From a checkpoint of a small image VAE.
Model: encoder norm groupnorm, encoder activation celu, encoder depths [3, 6, 6], encoder widths [80, 112, 176], decoder widths [32, 64, 128].
Data: 42238 training examples, 29.7 epochs.
Rows from block 2 of the decoder of a small image VAE, named by matrix and row number. Rows with one number belong to one channel. Each number is 128 + 24 x the weight over its row's rms, rounded and kept within 0 to 255. All counts start at 0. Numbers have three digits each.
After each channel's rows are labels from the 100 images, of 14976, where the channel reaches its highest value: "top examples" is what is common among them. Only what is clearly more common there than usual is listed. The data: capsule endoscopy frames (Kvasir-Capsule).
# convs0: first 3x3 conv (decoder.mid.2.convs.0.weight, 128x128x3x3, each kernel summed), inputs 64-127
# convs1: second 3x3 conv (decoder.mid.2.convs.1.weight, 128x128x3x3, transposed, each kernel summed), outputs 64-127

convs0.57:131116152140172133166139102131121058147154143156166114138117171110187168134129109137120124117136154122118154097130165098149157134110106120107094152119100126139154130130137107111156147198140110
convs1.57:148142119143137146146134140096118156185140125092166093142178110135117116155111143093103178096152107122113130147132128146150140111133098123171147124139116158158061110110137138147151117126151125
top examples: finding: pylorus

convs0.22:156130136113111094114101163105148179117173157084070104144142162112115122179113112095119118114172089142126138102194121133127099146136101109109118120140107151121148131133132112165158177163106145
convs1.22:179084102142125171117091119135106137113142131158119142103144090125130102095147128128143089110096129099182154117115111093082165164100131108119099103166150084150120119146082117137112141111149100
top examples: finding: blood fresh

convs0.46:133096116160144132130125095098120150132169138109101097121103148110120145119133134123160128119136118102117126094146097100133117183127136114116135140113050145107124119123156162161111117194144153
convs1.46:142169136149104110104108161132124150173137147135122135152112134116142080118095143142109109121127140136125103165126160108118122086164153169124111135101115156139148135090138127158136129164136104
top examples: finding: ileocecal valve

convs0.49:144116138135129103191120083138141145132127141114122101110107116121150120062093156098145114106162122095126146108140152121114140144075148086152156148107128195119100106148122113144144074145099147
convs1.49:143145092124099174113126147106148149101131115115117161156114119156106142203153128119123112143099145130163109120124106143140152136181141152139096109153142096121136115138128150123151139132171167
top examples: finding: foreign body

convs0.62:091159116138120131081112160101141099114107143142148152141114137108164125206151107142105140121094100142121130151133143090119140147182114151099115098190126054115157128125132142095121127140173102
convs1.62:127113146148143132140113118141101145151130121151133097111148124106098115096111132141153110122180125133114112119156128092130096100085119123122158097100113175141110150136128094137145153129121087
top examples: finding: blood fresh

convs0.96:123129102152096120084167104133115115100103131120080132082131119120114093124141132184133182098129117117151123136145136134091156114120117177120146147123056156158102125163100136116104145130136101
convs1.96:142102116152116141195158140145139134138148132121122107118142100148136155085163156107104146130138145146143132174144108141100105134113137132157106110143134087140161139108111126150121155129064124
top examples: finding: pylorus

convs0.78:127131122154122105172118101144141150157145119169101135098109127108130119124131129098126169143098148124137129120139084102141133121102126097112141105147099107096187127153172126129121161106113070
convs1.78:116168129096124128057129125116101123154119118127132109123149158139119162148122112145159177123138126119105122115085142112140153093134106101134164154139150175128089124121109136102125120130116133
top examples: finding: ileocecal valve

convs0.103:128133109116133128160136112112151109125125122152121102089138118123129130096166111118074148144141115148152105150174095151149111139132107162137166133164116127152181094121137134152125113120103121
convs1.103:120174132164140128089143103148102108115131098155144158136116111124102097159116128115120101082106117118122130131084110062117153148138132094102104063121153119102006132103110101111138138139132080
top examples: finding: ileocecal valve

convs0.39:140151130121152118138112169107164173129125148114091114127122130105158123100101125129170045147091129132125119108135141120149123120127100189113134124135141138115160167144126102127126174099112111
convs1.39:108107139155113202101135088110092115124145110142127122133141115144106132099166101157104144135110100134098140189150144135137100088123109084154139120144140138169116112119136108120162091131098109
top examples: finding: blood fresh

convs0.94:148141145094147117185121116095101068123167136111128117134141087115183102099133108124143172105169099115155126138105105134090140127126142112129104124153064080108117137145113138135137119144117118
convs1.94:124090102125127095077133116119089118100106119153078143133119104150175118171141128125127117141099115135119122147129143117148127166150153139111125129146145169091103119123107158126116182149139124
top examples: finding: pylorus

convs0.126:145138140093089146133127115133119136120173086143107143154155189171133091145142127120100140119126105138136111159082153125116147141171155134130158143142058134140141142102149115138130185131112128
convs1.126:134160125138123091150129143154137131117121119081107146115150105100105165088133060163143101145134134112109119158138126122143126110151121121153134142122102155157121150115106114150163074135110137
top examples: finding: pylorus

convs0.19:160141154103113113126146115111112175109132107093164173100114163088105126150119137116139144144117140132140116110106191174110110129140157153123107148158136131112149137110138142111146167163117138
convs1.19:143089132116116173127148107117088096105152097128127091137147159140130106093114130098133116140126131136135121152147091121119131105099118129123163137112186165123085153105128082151110122137082164
top examples: finding: blood fresh; finding: ileocecal valve

convs0.6:119107115135141126131123145136144110127094161124170139125153165151094144087093135132132131137161086162128129131122156127094130128120136154117128132143144159142159108096153077133091136134113123
convs1.6:112174114135102074101153098152119138095157135181091111115130130101112084170139117122133120089124150093108092133090128089109130147128096116114080089134074103116149116114146102107130127094133119
top examples: finding: ileocecal valve; finding: blood fresh

convs0.83:127175081152112127178104152145148138109112127163071138102110156109140096129177122138126115144140111108127129116117108106130108126156118203113125146153088116125123075125139126104124086105092099
convs1.83:150147121120107122151116122110119092112128133123134152118143197145097117079101140154162157142139160170168115101140117141149131107157117155095104134108131185155150130080161128135112094144096153
top examples: finding: ileocecal valve

convs0.71:148137125131145116110127135128122157133142165126115136109130158098131091117155125090145128139127146143128151085154102111059115103130160108089133158156047129106094138084162147129136118150138160
convs1.71:096128192127112162134077102131143150189125087136079103119166105185161143131145121128120138097111135136171129113124144074125117128123124140125118117161131109127155120163100144158142144170096154
top examples: finding: ileocecal valve

convs0.112:095153136139144129095148148103144121107155157143115125146082103098121113104135091114171135135140143113118130185168112141107099112122095174108103154109085120106165074124136162144124138117127092
convs1.112:133039104140134134137125141162141155112129131135135143124144126146144118121107140088109086125091116134145174122113120100168139151142142127122141102142140034098129123143102195133115152104138126
top examples: finding: ileocecal valve

convs0.86:132145100165109121107101170111126209126125142108088136123121115145131144128100132135091148099108114120127127135080118145127102137135114212119095150136103130130177089125114157161151147099112130
convs1.86:122141101126140082155153115112142148122147103167090135136152136105162122115114157092171107108162151115141137169132109137121127158110101120103131089135120100131141142127154109110136176132141105
top examples: finding: ileocecal valve