From a checkpoint of a small image VAE: decoder activation silu.
Rows from block 3 of the decoder of a small image VAE, named by matrix and row number. Rows with one number belong to one channel. Each number is 500 + 25 x the weight over its row's rms, rounded and kept within 0 to 999. All counts start at 0. Numbers have three digits each.
After each channel's rows are labels from the 100 images, of 14976, where the channel reaches its highest value: "strongest on" is what is common among them. Only what is clearly more common there than usual is listed. The data: capsule endoscopy frames (Kvasir-Capsule). In brackets: how many of the 100.
# convs0: first 3x3 conv (decoder.decb.0.0.convs.0.weight, 64x64x3x3, each kernel summed), inputs 0-63
# convs1: second 3x3 conv (decoder.decb.0.0.convs.1.weight, 64x64x3x3, transposed, each kernel summed), outputs 0-63

convs0.16:506555476495483505532481463507465512517613541490494470500472477504470498464501486501494489489469516504509483518493506499507482453506520506480468473504498495469495460487507481506493506469476492
convs1.16:482495485510505491444514500495493454481365475488498532511506513490502512516485505511492507517520467529508541476525495484476479521507509498512520493486507497483512489506453516514495504509514507
strongest on: finding: ileocecal valve (45)

convs0.39:524540503505503510501487485512484532519538486512503471518548491511482482462514434463511491481472506489500498484513522482474500481465548507512490470463468488470466456478518465548492453506481500
convs1.39:463467478442504468520488492498496478483485492479487550456430514498499535514490526526442499500519502553525533501515492476484506515512507496474511494491515496525514480551469499495502539482499487
strongest on: finding: ileocecal valve (45)

convs0.63:504480480478504501484515521490488510527496575484517488503461522498543515476476526497523508503543499475467503490493446487495499525508496526510505496506414476515555474488476500481496468534487493
convs1.63:478494528507519487514454478506510472465496433512484492511510497490415501551519502529460509488511480542510497491527541476478511525511513489502501491494558479486497486488509502544514515474512493
strongest on: finding: pylorus (29)

convs0.57:566488484467500519496514526500504486604521480494524515513489504479485507504507473504468529491516487525487478528482517487487503508516483473493564451487510472486506456485490484516475478505507491
convs1.57:465503478528561498468478476478444452480461519489470490460528484502488500512479513511498477523518474512481506505508478500488522536472512546502489540493513487517523513565500531473521523477484495
strongest on: finding: pylorus (28)

convs0.40:487534499512506495497528521492481488514511464486532495516471479512557491555507499493412463495549523550525490511508524489493511524508514485532524491471528498513527525540488496518509514531485501
convs1.40:534443480520534547477509497508495536542461517458510505531454547516481521486495483487583502473482488499490490488478508512511483503504493516498474486512489515506488480463546479493525491507505515
strongest on: finding: ileocecal valve (35)

convs0.13:544512492495483504496484470477502520507530547480483545498516513486469507470480523516477537483458483484562488477521501458490495477523493521459464499486508512546494518551497475443495498477501490
convs1.13:451503536507486485514500512499488454462407481458491464506496471502493542521502467497496469529518504520513535531456494528498517508504493497490514510449500505490509504476453507514483526509499504
strongest on: finding: ileocecal valve (40)

convs0.48:460480532520490476439511515478523537488531518484508525519478509517497517505488490484461507481503465554498510497510509494488489507546507513477520500491507516524527485492430465550492493506564487
convs1.48:510535457461508555552498490498465501483446499486493464440506492484499506492489522532528490507488511473465461488471511475484530484474495491498509518504486483511485515536531514490493500511431509
strongest on: finding: ileocecal valve (35)

convs0.9:467521514529498457550507527514527525476466540533510479495505502481489516470529460493511509527497522465561535485508535472527528500506511516496478481474500493481499510496538435484498494539494515
convs1.9:507510524454493531454502475502493480503534479480510513499492450526521480531491505515505498500538483489530486516440479545448441528494493526486497548476529495533523501514474513497499532478506490
strongest on: finding: ileocecal valve (37)

convs0.31:478505485473498481502525497378437490501508508472548504498482471489504518521539505505516508480505553514504498487495540510501505510520531467498483504489496507511507510496496489466504476479520492
convs1.31:500484484491489499474522533572514488522503491530509519514527487518510494492434500502464465518506406510473511487513496484489504500479482535500491505507512504511501510508472495498489527563485540
strongest on: finding: pylorus (26)

convs0.21:511528485498490498536479468519493478470540530570480454496509536493489505506502498488526565511519517490526456497506514537534506502489494538538532539516518519496501508495472490465545503490509478
convs1.21:472505433502537477461531502492467500537460503482525535474477511549496523495486507473468464473487478489469521513491521493462511484507481493486546454512501479488505495489484480480474525523504546
strongest on: finding: ileocecal valve (32)

convs0.2:495501488483505517505514501512483469501521548510520473536535534441529486506492526523488595515535505504534512470486513501518480493491530492540510515510523514481540511504472450489511517498507479
convs1.2:468509523519470451486484503489483544499499492488500520447460473543490525477505474521524451447483497473538506524502500531465527503490490538468509514485497492525492501480488526543517463498465513
strongest on: finding: ileocecal valve (27)

convs0.27:527532473510497485511522501477510471502523546483527472545535519493504524498535532487494561481511456497566461461484499515489513487513511485520470519448513521503512534477469516482506494504502521
convs1.27:475451537527485464523471463482470528486484498517477507481527493501497522502491476496503472537510505498429521500481480490476489513494507521504482476498501481496501461521511505523532522469432437
strongest on: finding: ileocecal valve (37)

convs0.50:472507505487507470433505540498433526518501477508513472468468450512500519512488508487526495486514543538512474489500560500508463503500485453500538519487501483508485484510469489508487500544511478
convs1.50:483477452477494553543538515512502489483506537524512516522501530496492472499489516509446508518507396496493494480498501476489569513501508512504496504486499513509503524473486490497499486505495538
strongest on: finding: pylorus (34)

convs0.55:461531491461495532520522454531450522526528505457478512499464474499514484525538520500497484485519481561504483470482464515532489485496523456520509473491515503520522523523448503482490483502512518
convs1.55:519474483508499459484525557492478478498501478497565491506502502512499536483421499493486481505484443488470511507536577472499490489515493501504460503484497507475494485485508496520506496535494516
strongest on: finding: pylorus (30)

convs0.22:529475493526504498508480479504468490540478492469489487505470520512472518460513493478494498494444520527533517453498513461529514487468544491496512484505450491480460481526500443491447505489465499
convs1.22:501517559470462433484496494480479531479471476489473514493533453509497479529481503511456466550533485498491483530494476544468504537530505499489476494464509494503512502527482482502493518490528488
strongest on: finding: ileocecal valve (48)

convs0.61:471499525519498485492514506507483489509435481554508519485417509493520454522523460477492507528527519549492540485489507504507507519492498508531524517512520496535532496524494451482524513501518490
convs1.61:541396557465519561481507495494509541482503510506501456524551501523477518502488485515534490496503493474505482482518501506505495513496527505499497492518500524476495533475515486474508484505484509
strongest on: finding: foreign body (28)