Rows from block 14 of the encoder of a small image VAE, named by matrix and row number. Rows with one number belong to one channel. Each number is 500 + 25 x the weight over its row's rms, rounded and kept within 0 to 999. All counts start at 0. Numbers have three digits each.
Before each channel's rows are labels from the 100 images, of 14976, where the channel reaches its highest value: "strongest on" is what is common among them. Only what is clearly more common there than usual is listed. The data: capsule endoscopy frames (Kvasir-Capsule). In brackets: how many of the 100, against the usual share in percent.
# convs0: first 3x3 conv (encoder.blocks.14.convs.0.weight, 176x176x3x3, standardized in use, each kernel summed), inputs 88-175
# convs1: second 3x3 conv (encoder.blocks.14.convs.1.weight, 176x176x3x3, standardized in use, transposed, each kernel summed), outputs 88-175

strongest on: finding: pylorus (35 vs 3.4)
convs0.18:527511462493493494481505509523497557519495479500486472490488545523499440498461509499506549509517505502525519518485508499493512536548500508492513463509501431480501528530483519479516497496584487499478485479539526488516479488514473503511503414497485521455518511526508
convs1.18:485496533500492519500491501533513533507535506493497470522585474499476510571500425542506490499490505483502476498487508517461517525506501489458472530519448517516517496450487544541475479475460542509460522542506474462482539486526498481483507507518476469540456503507484

strongest on: finding: ileocecal valve (31 vs 8.8)
convs0.78:493499503524509512519458475541517509521498389487506507520485496486491473533463518518466497493510463483502511486507512488485553492485486526480514535511474580499452492508483496507483514476502484464511489539495516486490483509482500503500495507489508502501551498473491
convs1.78:445513493513479507509487523535526495524542521521528489517535516496496497551509482518497519465513496494523518505511538555501485458496513464478512500420498479531491529514516491537475501484533480456465466490462503524478500519471509428520457499496445495493497487435522

strongest on: finding: foreign body (28 vs 1.6); finding: pylorus (25 vs 3.4)
convs0.112:503495494495478452490503501460491481532479471453520470491495533502459463509511493525532488535524497514474485501474496514457493472507521504499523438515509514488524528536499517482499511539557490494485501520557453487477505558491532501459483491528525504532550490504513
convs1.112:505493480489465459475493482496479488504512479468481530475521451492471529442492564489506512510473499522481502478471492460508486511512499470529468474422498458473523512482473482496485476496564474464497527487488484520527462510503487483504494473491484484479490493493465

strongest on: finding: pylorus (27 vs 3.4)
convs0.139:507501479529507521516462509559491522508498546498516495508443510472505465527500531484534497510471476481482518520505511500510510480510469496508525482499506523493539509500531507510511507499515470493483511491511498474504496481492474498517486484520497522542489479552487
convs1.139:434517496475524527504498468523521493511498511518522496508552490532532449528559509489536504528514506512497509497510527518533523543505444490489519506496509521517557479475504526463497493465474493483466487505486489456497481535476499472454468487520441482491464494466500

strongest on: finding: ileocecal valve (25 vs 8.8)
convs0.74:511483479501496484487461473518492513498498432487462482509527484491509467504456505494466538493468494506509486499498479509471510467507477517500510530486481477492447475491513510526512500503455510511496530477543499507523508515524521525484490513531539540522546512499531
convs1.74:481482484479498514515498465502487514513525496464478521504470503504440532505448498496502529504500461513480441500527489501508493507493493534465489502495495554516517512493473542487503530547492497492503482466485488501524510471512531465505563546540542514517509515500526

strongest on: finding: pylorus (40 vs 3.4)
convs0.145:488541481531487488515596534528481502523509494535509490507464466473494509519451506476506510499552498494468477485511516533473470477488533498480523513493478497518494528515507534485475540531534491516483475494491533467480480491495493487494497499458460508483499496489484
convs1.145:499496502494526488505530472513513524504524528502518515537524486490464521518496502521492535485495528507535474510498495519483554490488468512536499470521491500508494470509485485551524497438519467513463500476458494476546491503466537491468470487463491520552451506480531

strongest on: finding: ileocecal valve (29 vs 8.8)
convs0.125:464495497488482483464509488474510477487487533483481524523576466493487469520538515490531502506463483509488503453472499485495451489482497511521468541491505544505535519496490506509492517506506511493518554529509520510515501512502520525531518463498499494510540514507491
convs1.125:500498490522441506480507471472495510493479507503475523473505534527516508501524535506520515526533506480500490525498502506493488517524512524507493498495537476502527503546507467507495513477469485519499524534472536501531548507518488520488506495452509501518507503537486

strongest on: finding: ileocecal valve (26 vs 8.8)
convs0.149:462494530513483547562508487482466484544508445545508478518510443485527473467453490488482527476530526520517518481494512493478533453491454503504503447486501479520536526520478524497521506500493500513538488529497489517513447507504480508535491532504535536489515493481496
convs1.149:510492479522475497518514506505494476519499518508521460522480529506482448460513459491506474469507471471509484499479452455509490458475553502489502473488517474503550498501533514463500530450494489459502554519481537543536492504504538534460508527492503515491491465534499

strongest on: finding: pylorus (28 vs 3.4)
convs0.33:462524481501511492513514481461511473534524544512492519531503481494465451517558495508528538493490502526510528495527498480496471521483543509497475473531480467506540511522543504516506498530485491472486558454522493502509472507478510499498495490509516476463496518461538
convs1.33:486501518541496501524483482482503446514475525501536488519467497468527436529552520496462511468515505500530490539458494505502514492488534521488489507516510543532536473517528480472503523482473480505500536521498497467528474523535517479459475537462488550503488498515504

strongest on: finding: ileocecal valve (62 vs 8.8)
convs0.67:464476477521483463518556447463482479478491472471505520531493486523465473528497512501578490465519533482504499436482510468496520514472538511485500511510509460502479509489495503486488526516468477509506502500515509490496506513477494472504509501521500486476492519470483
convs1.67:515515522524502528509465495501515555516502514505483541510502492504522526517519433489514504508497506513495488501516532497437473501493495493498515543458530494480505511478483497537511492486512511528521485475471494453519498471507511500495503512529515470521491500526472

strongest on: finding: pylorus (25 vs 3.4)
convs0.26:500493495504483513495531515480498518541510552520499497491531507518495509485526452511521468495579407500515492481530507502522450522494499500511517466520495558502523485492506495526509502518539496498468539522479499496517507475523533477497511511501470484493522481533508
convs1.26:476501507475515507506489510504501544514512484523476506495543532501522496504497456483493550491507521490503461512511529536524484388498494535473453545447478523458488497448515528508487514518423482499499457499506532493453560487469485480508505495488529514522534480492522

strongest on: finding: pylorus (33 vs 3.4)
convs0.77:504470499512477514527509471554474469561495528522516501514548479512509534510476489511491498525544475460523513487524505515461442516466579498473479533506480543499568480505507556519523487510504504486496491511510516472521458510494493481471504493482513531533541518554501
convs1.77:518493511468449479503481499515491521491487527487501530434439454500474508446487488448506465538502524507493496496493504486477514478503477511488505553521512479514530517528512488541506505521491546523511479502500506484526480555484489518562503524499469535484528505490465

strongest on: finding: ileocecal valve (27 vs 8.8)
convs0.48:484494508507493522507479493460509517500497432505489465499572533499495528478462487490493509489487507518497515491527519515485522471501455521485530479558500525495485481479539512540482522472424520501499493497540492497489464516487522490519500511527527476475525471501496
convs1.48:527517498515503510502537469510498480488493542526477543520477448529508511534498503543528492517536498519495526524497449531590509538523545498491525482490509510507498514490469550459481496504476507469494475516483489460508464533490460497493498497494493509486503492530527

strongest on: finding: ileocecal valve (45 vs 8.8)
convs0.63:519488472487448478482577475516494476457490550482481495498466479506466510467549500484474493497500543485499466493462510503482516489473482481501496485489500469514543491633486482504495466511513485485512516507516497511490529484507471517503475532486484493511522506507527
convs1.63:527513508541533470499510495505530462507518543538536498524482492525516499499497512538528523560539523506493503530469501480492471512492513489508523507497489477521500504490518489530498486445491496493500473503443495445501476456502498563511515511528487433481489499500505

strongest on: finding: ileocecal valve (28 vs 8.8); finding: pylorus (27 vs 3.4)
convs0.133:500483523483505487520510486503520487461493495496550514477480515492487490582510511499489504517583503510494498519512499487492470485529523468483479472558493510513483482511552502482493506479511497463502512521485468520520478483488523468486498468531492559520505504485509
convs1.133:494491489472500500513521474529487494499515504520504496498486497481503441506475504537481495460507482465517458522481477495511485526493512523535425435521501507524472519495489458582512524477524497509484505519477481483489488473526509521526515516472453479514531487516543

strongest on: finding: ileocecal valve (46 vs 8.8)
convs0.25:477489485489489479502521483468518486494513531496486504520584507507503401519522481518510487493504468511524487494506490452490471540519525505507471495520481510533470508475477507499498493482500497494495526499516496513501540520515508506512502473500512531516492488502511
convs1.25:521489513497469503518491489468483534499507518499501480487478551478527475482519506493474470496486504518499489503487518470460507526487503532534494552536512484524467501516516493505504479541516508507502540502510525498525538483511494551496488503500500489481530507501514