Weights of a small image VAE: trained on capsule endoscopy frames (Kvasir-Capsule).
Rows from block 3 of the decoder of a small image VAE, named by matrix and row number. Rows with one number belong to one channel. Each number is 128 + 32 x the weight over its row's rms, rounded and kept within 0 to 255. All counts start at 0. Numbers have three digits each.
After each channel's rows are labels from the 100 images, of 14976, where the channel reaches its highest value: "patch colour" is the nearest of a few named colours to the mean colour under the peak. Only what is clearly more common there than usual is listed. The data: capsule endoscopy frames (Kvasir-Capsule).
# convs0: first 3x3 conv (decoder.decb.0.0.convs.0.weight, 64x64x3x3, each kernel summed), inputs 0-63
# convs1: second 3x3 conv (decoder.decb.0.0.convs.1.weight, 64x64x3x3, transposed, each kernel summed), outputs 0-63

convs0.5:118164053117072113145117138079124104139116097096099125117104086076135148131115104145196132129146078132150101154212099126165092134144146100109103099038120121087124083137118163159099115105109079
convs1.5:129071123192146144114159127159172097141131202127181167146122157135123087126152117124033111154129159157103162113069167148106098147162087165140174105172130122098138107128128160110101100147163183
patch colour: black

convs0.44:146082161165148111144149192136143159155059101104147152098105146128162095152140123160105083139145113176066087167127143020164145163179137113100122126132119129161119109130109177133160100178157116
convs1.44:078155166087136178142140137125149099134226111144145111208135091132119134150134119121166180098154136093093130103158142182110109132043131123116084126174138097151141073086176110099135117141123143
patch colour: grey

convs0.56:185118078116134109163106114161140081188177108111135080090135138128115114115136137063160136124125152128082135090094141041146122161095172074169163109118174134100186062138090143119106117138117123
convs1.56:104170174125155144092148139126098159093138158165145148137084095123105153048129107125087124133059128160132144103136136216130144025151122160130114113122069176115076130118130112160109151134134154
patch colour: black

convs0.47:188143117096132091122129139104152106153140107126139214164114103149078094096136163160153076129090145057101081147120146149139145118126162123114119165150096195165083120112071121189173118138098167
convs1.47:058108127101152216119123122143133139075124098112121074101089131136168211151138123115096097135151124140159155101154114088131088105161101106125101110118157140101153096199181163072105152117167110
patch colour: black

convs0.14:155144102090131120081113087079096071141166151159091209177104168137101127113076119159136097156119047102187150141116085130152062102136103110124111110169139143136130129131133104142168089106121085
convs1.14:087072173140115081200124156128113149094052137149129094072176106107129126111131108111094106082120146148066111119116140097089181126112142167125103119117124100119126077219131124088127181140120136
patch colour: black

convs0.36:163179156118148144124107108081130094188161143137099105171102091114154142119095101126145065118167088122149114139123086092121103123156106166170126057030173116094177139138142145131087139079114102
convs1.36:150029114163144162142154157141094115119089127072164172151107137168134165138138120127084133159135157125109193088075162129109154137089171119123096158117143113131124064197130099120143115166101187
patch colour: black

convs0.26:176125195139115112152168175115157124140145117076140140157166097086162132170138131197117108131176133142155133162151155112116173163171199122118032148106136159165154159119129154125097162170155148
convs1.26:120172046072126185124125111142137140194101162162141131096118153152122162124147093085188134090118127078117103176090130124130090126073030142136168121077133112139124097141124127146089095120127115
patch colour: black

convs0.10:178106074140103100152101098135167128091149116162097152148087184178079180053105115140132178159087124129130104159114121148115098122117161144095152148170076164096105114115091121119187155100187103
convs1.10:096181204085126178109140167117057075092072097126133115106129040130167116172134124088116083108167125099127146116176137176117156117126119080140120131084154121129143152170137146152099128159118150
patch colour: black; grey

convs0.35:119134082097104125140190209143054148146149103124146103117101056104131149134162123117102113118127115169191152069128161126077161139156135089128142136107118123142145121118094076141104073209148143
convs1.35:124140181119147140067108045121141132130119154084154128165154160127169103130111122128157192093142080113119123148115150108136044131057108134118094130156156145102143132114130214104113196096121150
patch colour: black; grey

convs0.12:208150170127124103132139152138106100138167158162152169163113191188124157143149107138064122166134165113063162140115138134114138153125186134162112137192160176135133069112144138149193103160112145
convs1.12:069153083181122173158123119122152126112084104084124112085095117075149097172120147145242120029157113118134155121129121116132097139141108105120109113118133091146148187111081144126115156117144116
patch colour: pink

convs0.19:202098092119106089147164135135139156153077188113158163177092122132210107158122121143094136031199140141120126131123158114120150159162170167123102093133155140138162127081113112125143126130090114
convs1.19:122142168147137151110119127135129117111141078150139112123157122120072124035139144113106123095001132129139126113155132101137117047104111111144167146132063147131064116144151131153146182146164152
patch colour: grey

convs0.4:120120133086138081123148160127050199142162094149157094138125090102129073133142128113078137141164124198130150112132188105067155109144116117147173099121164134139131097103067152161153149182104178
convs1.4:136146146142117182100144098140155047098097132118142169125064154157128206145117090141203171085123090065165145139133106091148037148096145133108117135101129140154135124120150099131119137105166129
patch colour: black

convs0.18:135110045163070125143110103120133032129122101145117131130095110123105141124113103097148115126118117211147148124241113091152122121104080136136104081118115150127113085124076156166127124115156118
convs1.18:126173164114139121097129134131118196062091110086114120109172126136121134116133097156137146172114125115113127118000117098173148122139174108127128199085113138136108136132149079116111168116108121
patch colour: black

convs0.17:076168088109122117088145129198130141118134100153156155160114056122140086154125137133105111141182022127146143148123180114146163126146092072134099143126146127154137132106109139143135115027153125
convs1.17:134103134135135125187104095044078129136133163121028123149143140137147144120151149125160139122103222159133114135121027147126152125147131140120136119143119110109136147127156125125144070207124104
patch colour: black

convs0.37:104090136108130097121135131104130077172085155179100155122141156143104109093127036107156136154104129167091131102119139134145169133106162135137084171157128134180103182191153085045180149135122157
convs1.37:212145179134139147147116112140102149090168092093125066115079030153132209132136096090134118074131141052148142141142122082171136132161111121111124140101131120118126094155156152129102122121113105
patch colour: black

convs0.53:122133122110139152111114100115145142085148139125104148116115116087115158122104031129142217138121092142166255092104083139094139114147133097111127161148142101102138169109107112121100126108084106
convs1.53:122142148155075051151146144152089097152119121134158086094159189108128085140144142205073139126151143139094041112140154124177144150096184170116091119120143099092149085131130123127126114153181144
patch colour: grey

convs0.51:098080064119103085106105139119102106226132156078100164158150074080100067113126165145069151107142118191128180133122124124149125113165138096144138134143108139144131140148085073144099081136108113
convs1.51:109096191097136127145147117123140156030081120144123056122124163105123192140122037101173148092141106081096082098152138156117076157094124155138090127112131135127128115112110154122117183141157131
patch colour: black; pink

convs0.43:200156135125110140103149129106085129134137198056128134080053078108106115125149133181097074101115103122048150124139133152157122121137215070135125102162116147132120150103142137128152111144144149
convs1.43:062123090122157056156107132126141147148050058104117165157099174115134176142136154080095117117140133092129176149090106069105119143127104175127158129106142181119144070168104115179113100115119110
patch colour: black