config = dict(
    train_examples=42238,
    translate=0.12,
    encoder_activation='celu',
    optimizer='soap',
)
Rows from block 5 of the encoder of a small image VAE, named by matrix and row number. Rows with one number belong to one channel. Each number is 500 + 40 x the weight over its row's rms, rounded and kept within 0 to 999. All counts start at 0. Numbers have three digits each.
Before each channel's rows are labels from the 100 images, of 14976, where the channel reaches its highest value: "peak at" is the part of the image that holds the peak; "strongest on" is what is common among them. Only what is clearly more common there than usual is listed. The data: capsule endoscopy frames (Kvasir-Capsule).
# convs0: first 3x3 conv (encoder.blocks.5.convs.0.weight, 112x112x3x3, standardized in use, each kernel summed), inputs 0-55
# convs1: second 3x3 conv (encoder.blocks.5.convs.1.weight, 112x112x3x3, standardized in use, transposed, each kernel summed), outputs 0-55

peak at: bottom right
strongest on: finding: ileocecal valve
convs0.48:512529489485465468554488533524523537527475433502460518465617496389507453498522509505516474545486490483408481475485465454419477543538464430528445427500498499490605485494
convs1.48:480501537520454516478495518527527463504435557498489540505613506350541499482485512471503518501488495542540505511468489557512447472484494500483487520548502555500382490509

peak at: bottom left
strongest on: finding: pylorus
convs0.9:499571452465483536431498467510519496514436533520477458540448506464561423452540546481521515502469504451493535497485515455482497500512529457387472439480537537540480440533
convs1.9:534497548468550520491503611500548490519444482531533572523490495490490364534482532552479482480514517498547475479488508525505504476523442504525509535521471455454478514495

peak at: bottom right
strongest on: finding: ileocecal valve
convs0.59:508528385533458514493541439534519534524544484520526522526470486501425500523533516511492540523496534532514315510505487474511495522503499500389479452502535514520514521527
convs1.59:585468482530449449508491558449488482485625457446487445453506445437518519455470450512574447575471554583504545508524536511528448552486565583525558487491457511590497462474

peak at: bottom left
strongest on: finding: ileocecal valve
convs0.45:417513415493461493446501565478439515431524492461523523539519450573502551510547523531508530484480505484511513515506492480510505532542501484432510478534478511504584434574
convs1.45:542469508519460437465424475458486519424512523481485569517553554608459643517478497492493539480470526469484556539469506535539438454486512406506481519498495505496507474496

peak at: top right; bottom right
strongest on: finding: ileocecal valve
convs0.80:526504516481485509483422500511404506525410471566490491545483481512430504467437381587518527523495506578533403514477499487505523489535461579529532441552481525546453519545
convs1.80:456414530483514503448495447474472439562465480533512546410483466497495530454478509552458494442463536489490569501519522421515511486477548579461464570516510515484573450498

peak at: bottom left
strongest on: finding: pylorus
convs0.18:469555437480509427488552518511553521502505526524482494447415480424517464488533544490504456520514467413606487498500488470474443486504478494452503450528476514530541385474
convs1.18:551510547505527551472533588473518494502455497504516477559520492502519572516533518532500474491495494545490525511508485545511412461532456553456507565500513511482420516479

peak at: bottom left
strongest on: finding: foreign body
convs0.6:543509500516428456531516552520467525443555473482501507434500487468548489495493515521514581554541489525530509527499462486486508531469429516536582497561535502554564526498
convs1.6:452520452500419514505468470538527498505506559517504536544591514453564496507493529434529526507518519506489573517522483547547519528519561514480501513500529528505493500446

peak at: middle left
strongest on: finding: pylorus
convs0.7:459517489590474505435597509553517595475553578508503488511492494485512527507467449554462514502489447428489519528531505454462492531542412480490465582487521526484533521441
convs1.7:455572524538498456586482555519492545511562478524484499519483506548500512471507564471420427459524423541501467529483449481475513482510573459405420460463466489478513514490

peak at: bottom right
strongest on: finding: ileocecal valve
convs0.79:487509438478443476388503567508486580509485471484491524557469547488481508490469515472486484495505460476511449486487539510470517471461527548522528429509528478527563484720
convs1.79:560508479588540526488505480519506529567587484484521417479558527450518505513495529462530479479511475583474511495469487466483520476571428502442508495566473496552520472563

peak at: bottom left
strongest on: finding: pylorus
convs0.105:536567442517451523397520505517520517526540459547454568496502433493536461501478528439494479501489486529475518465568553514448560617511547466561443524450412498509486590485
convs1.105:498475599485417450484506553539478490531582520431490536496436477504455525453502465580480457503501491500527430500476493455474519452528510450480460504462475577460478502552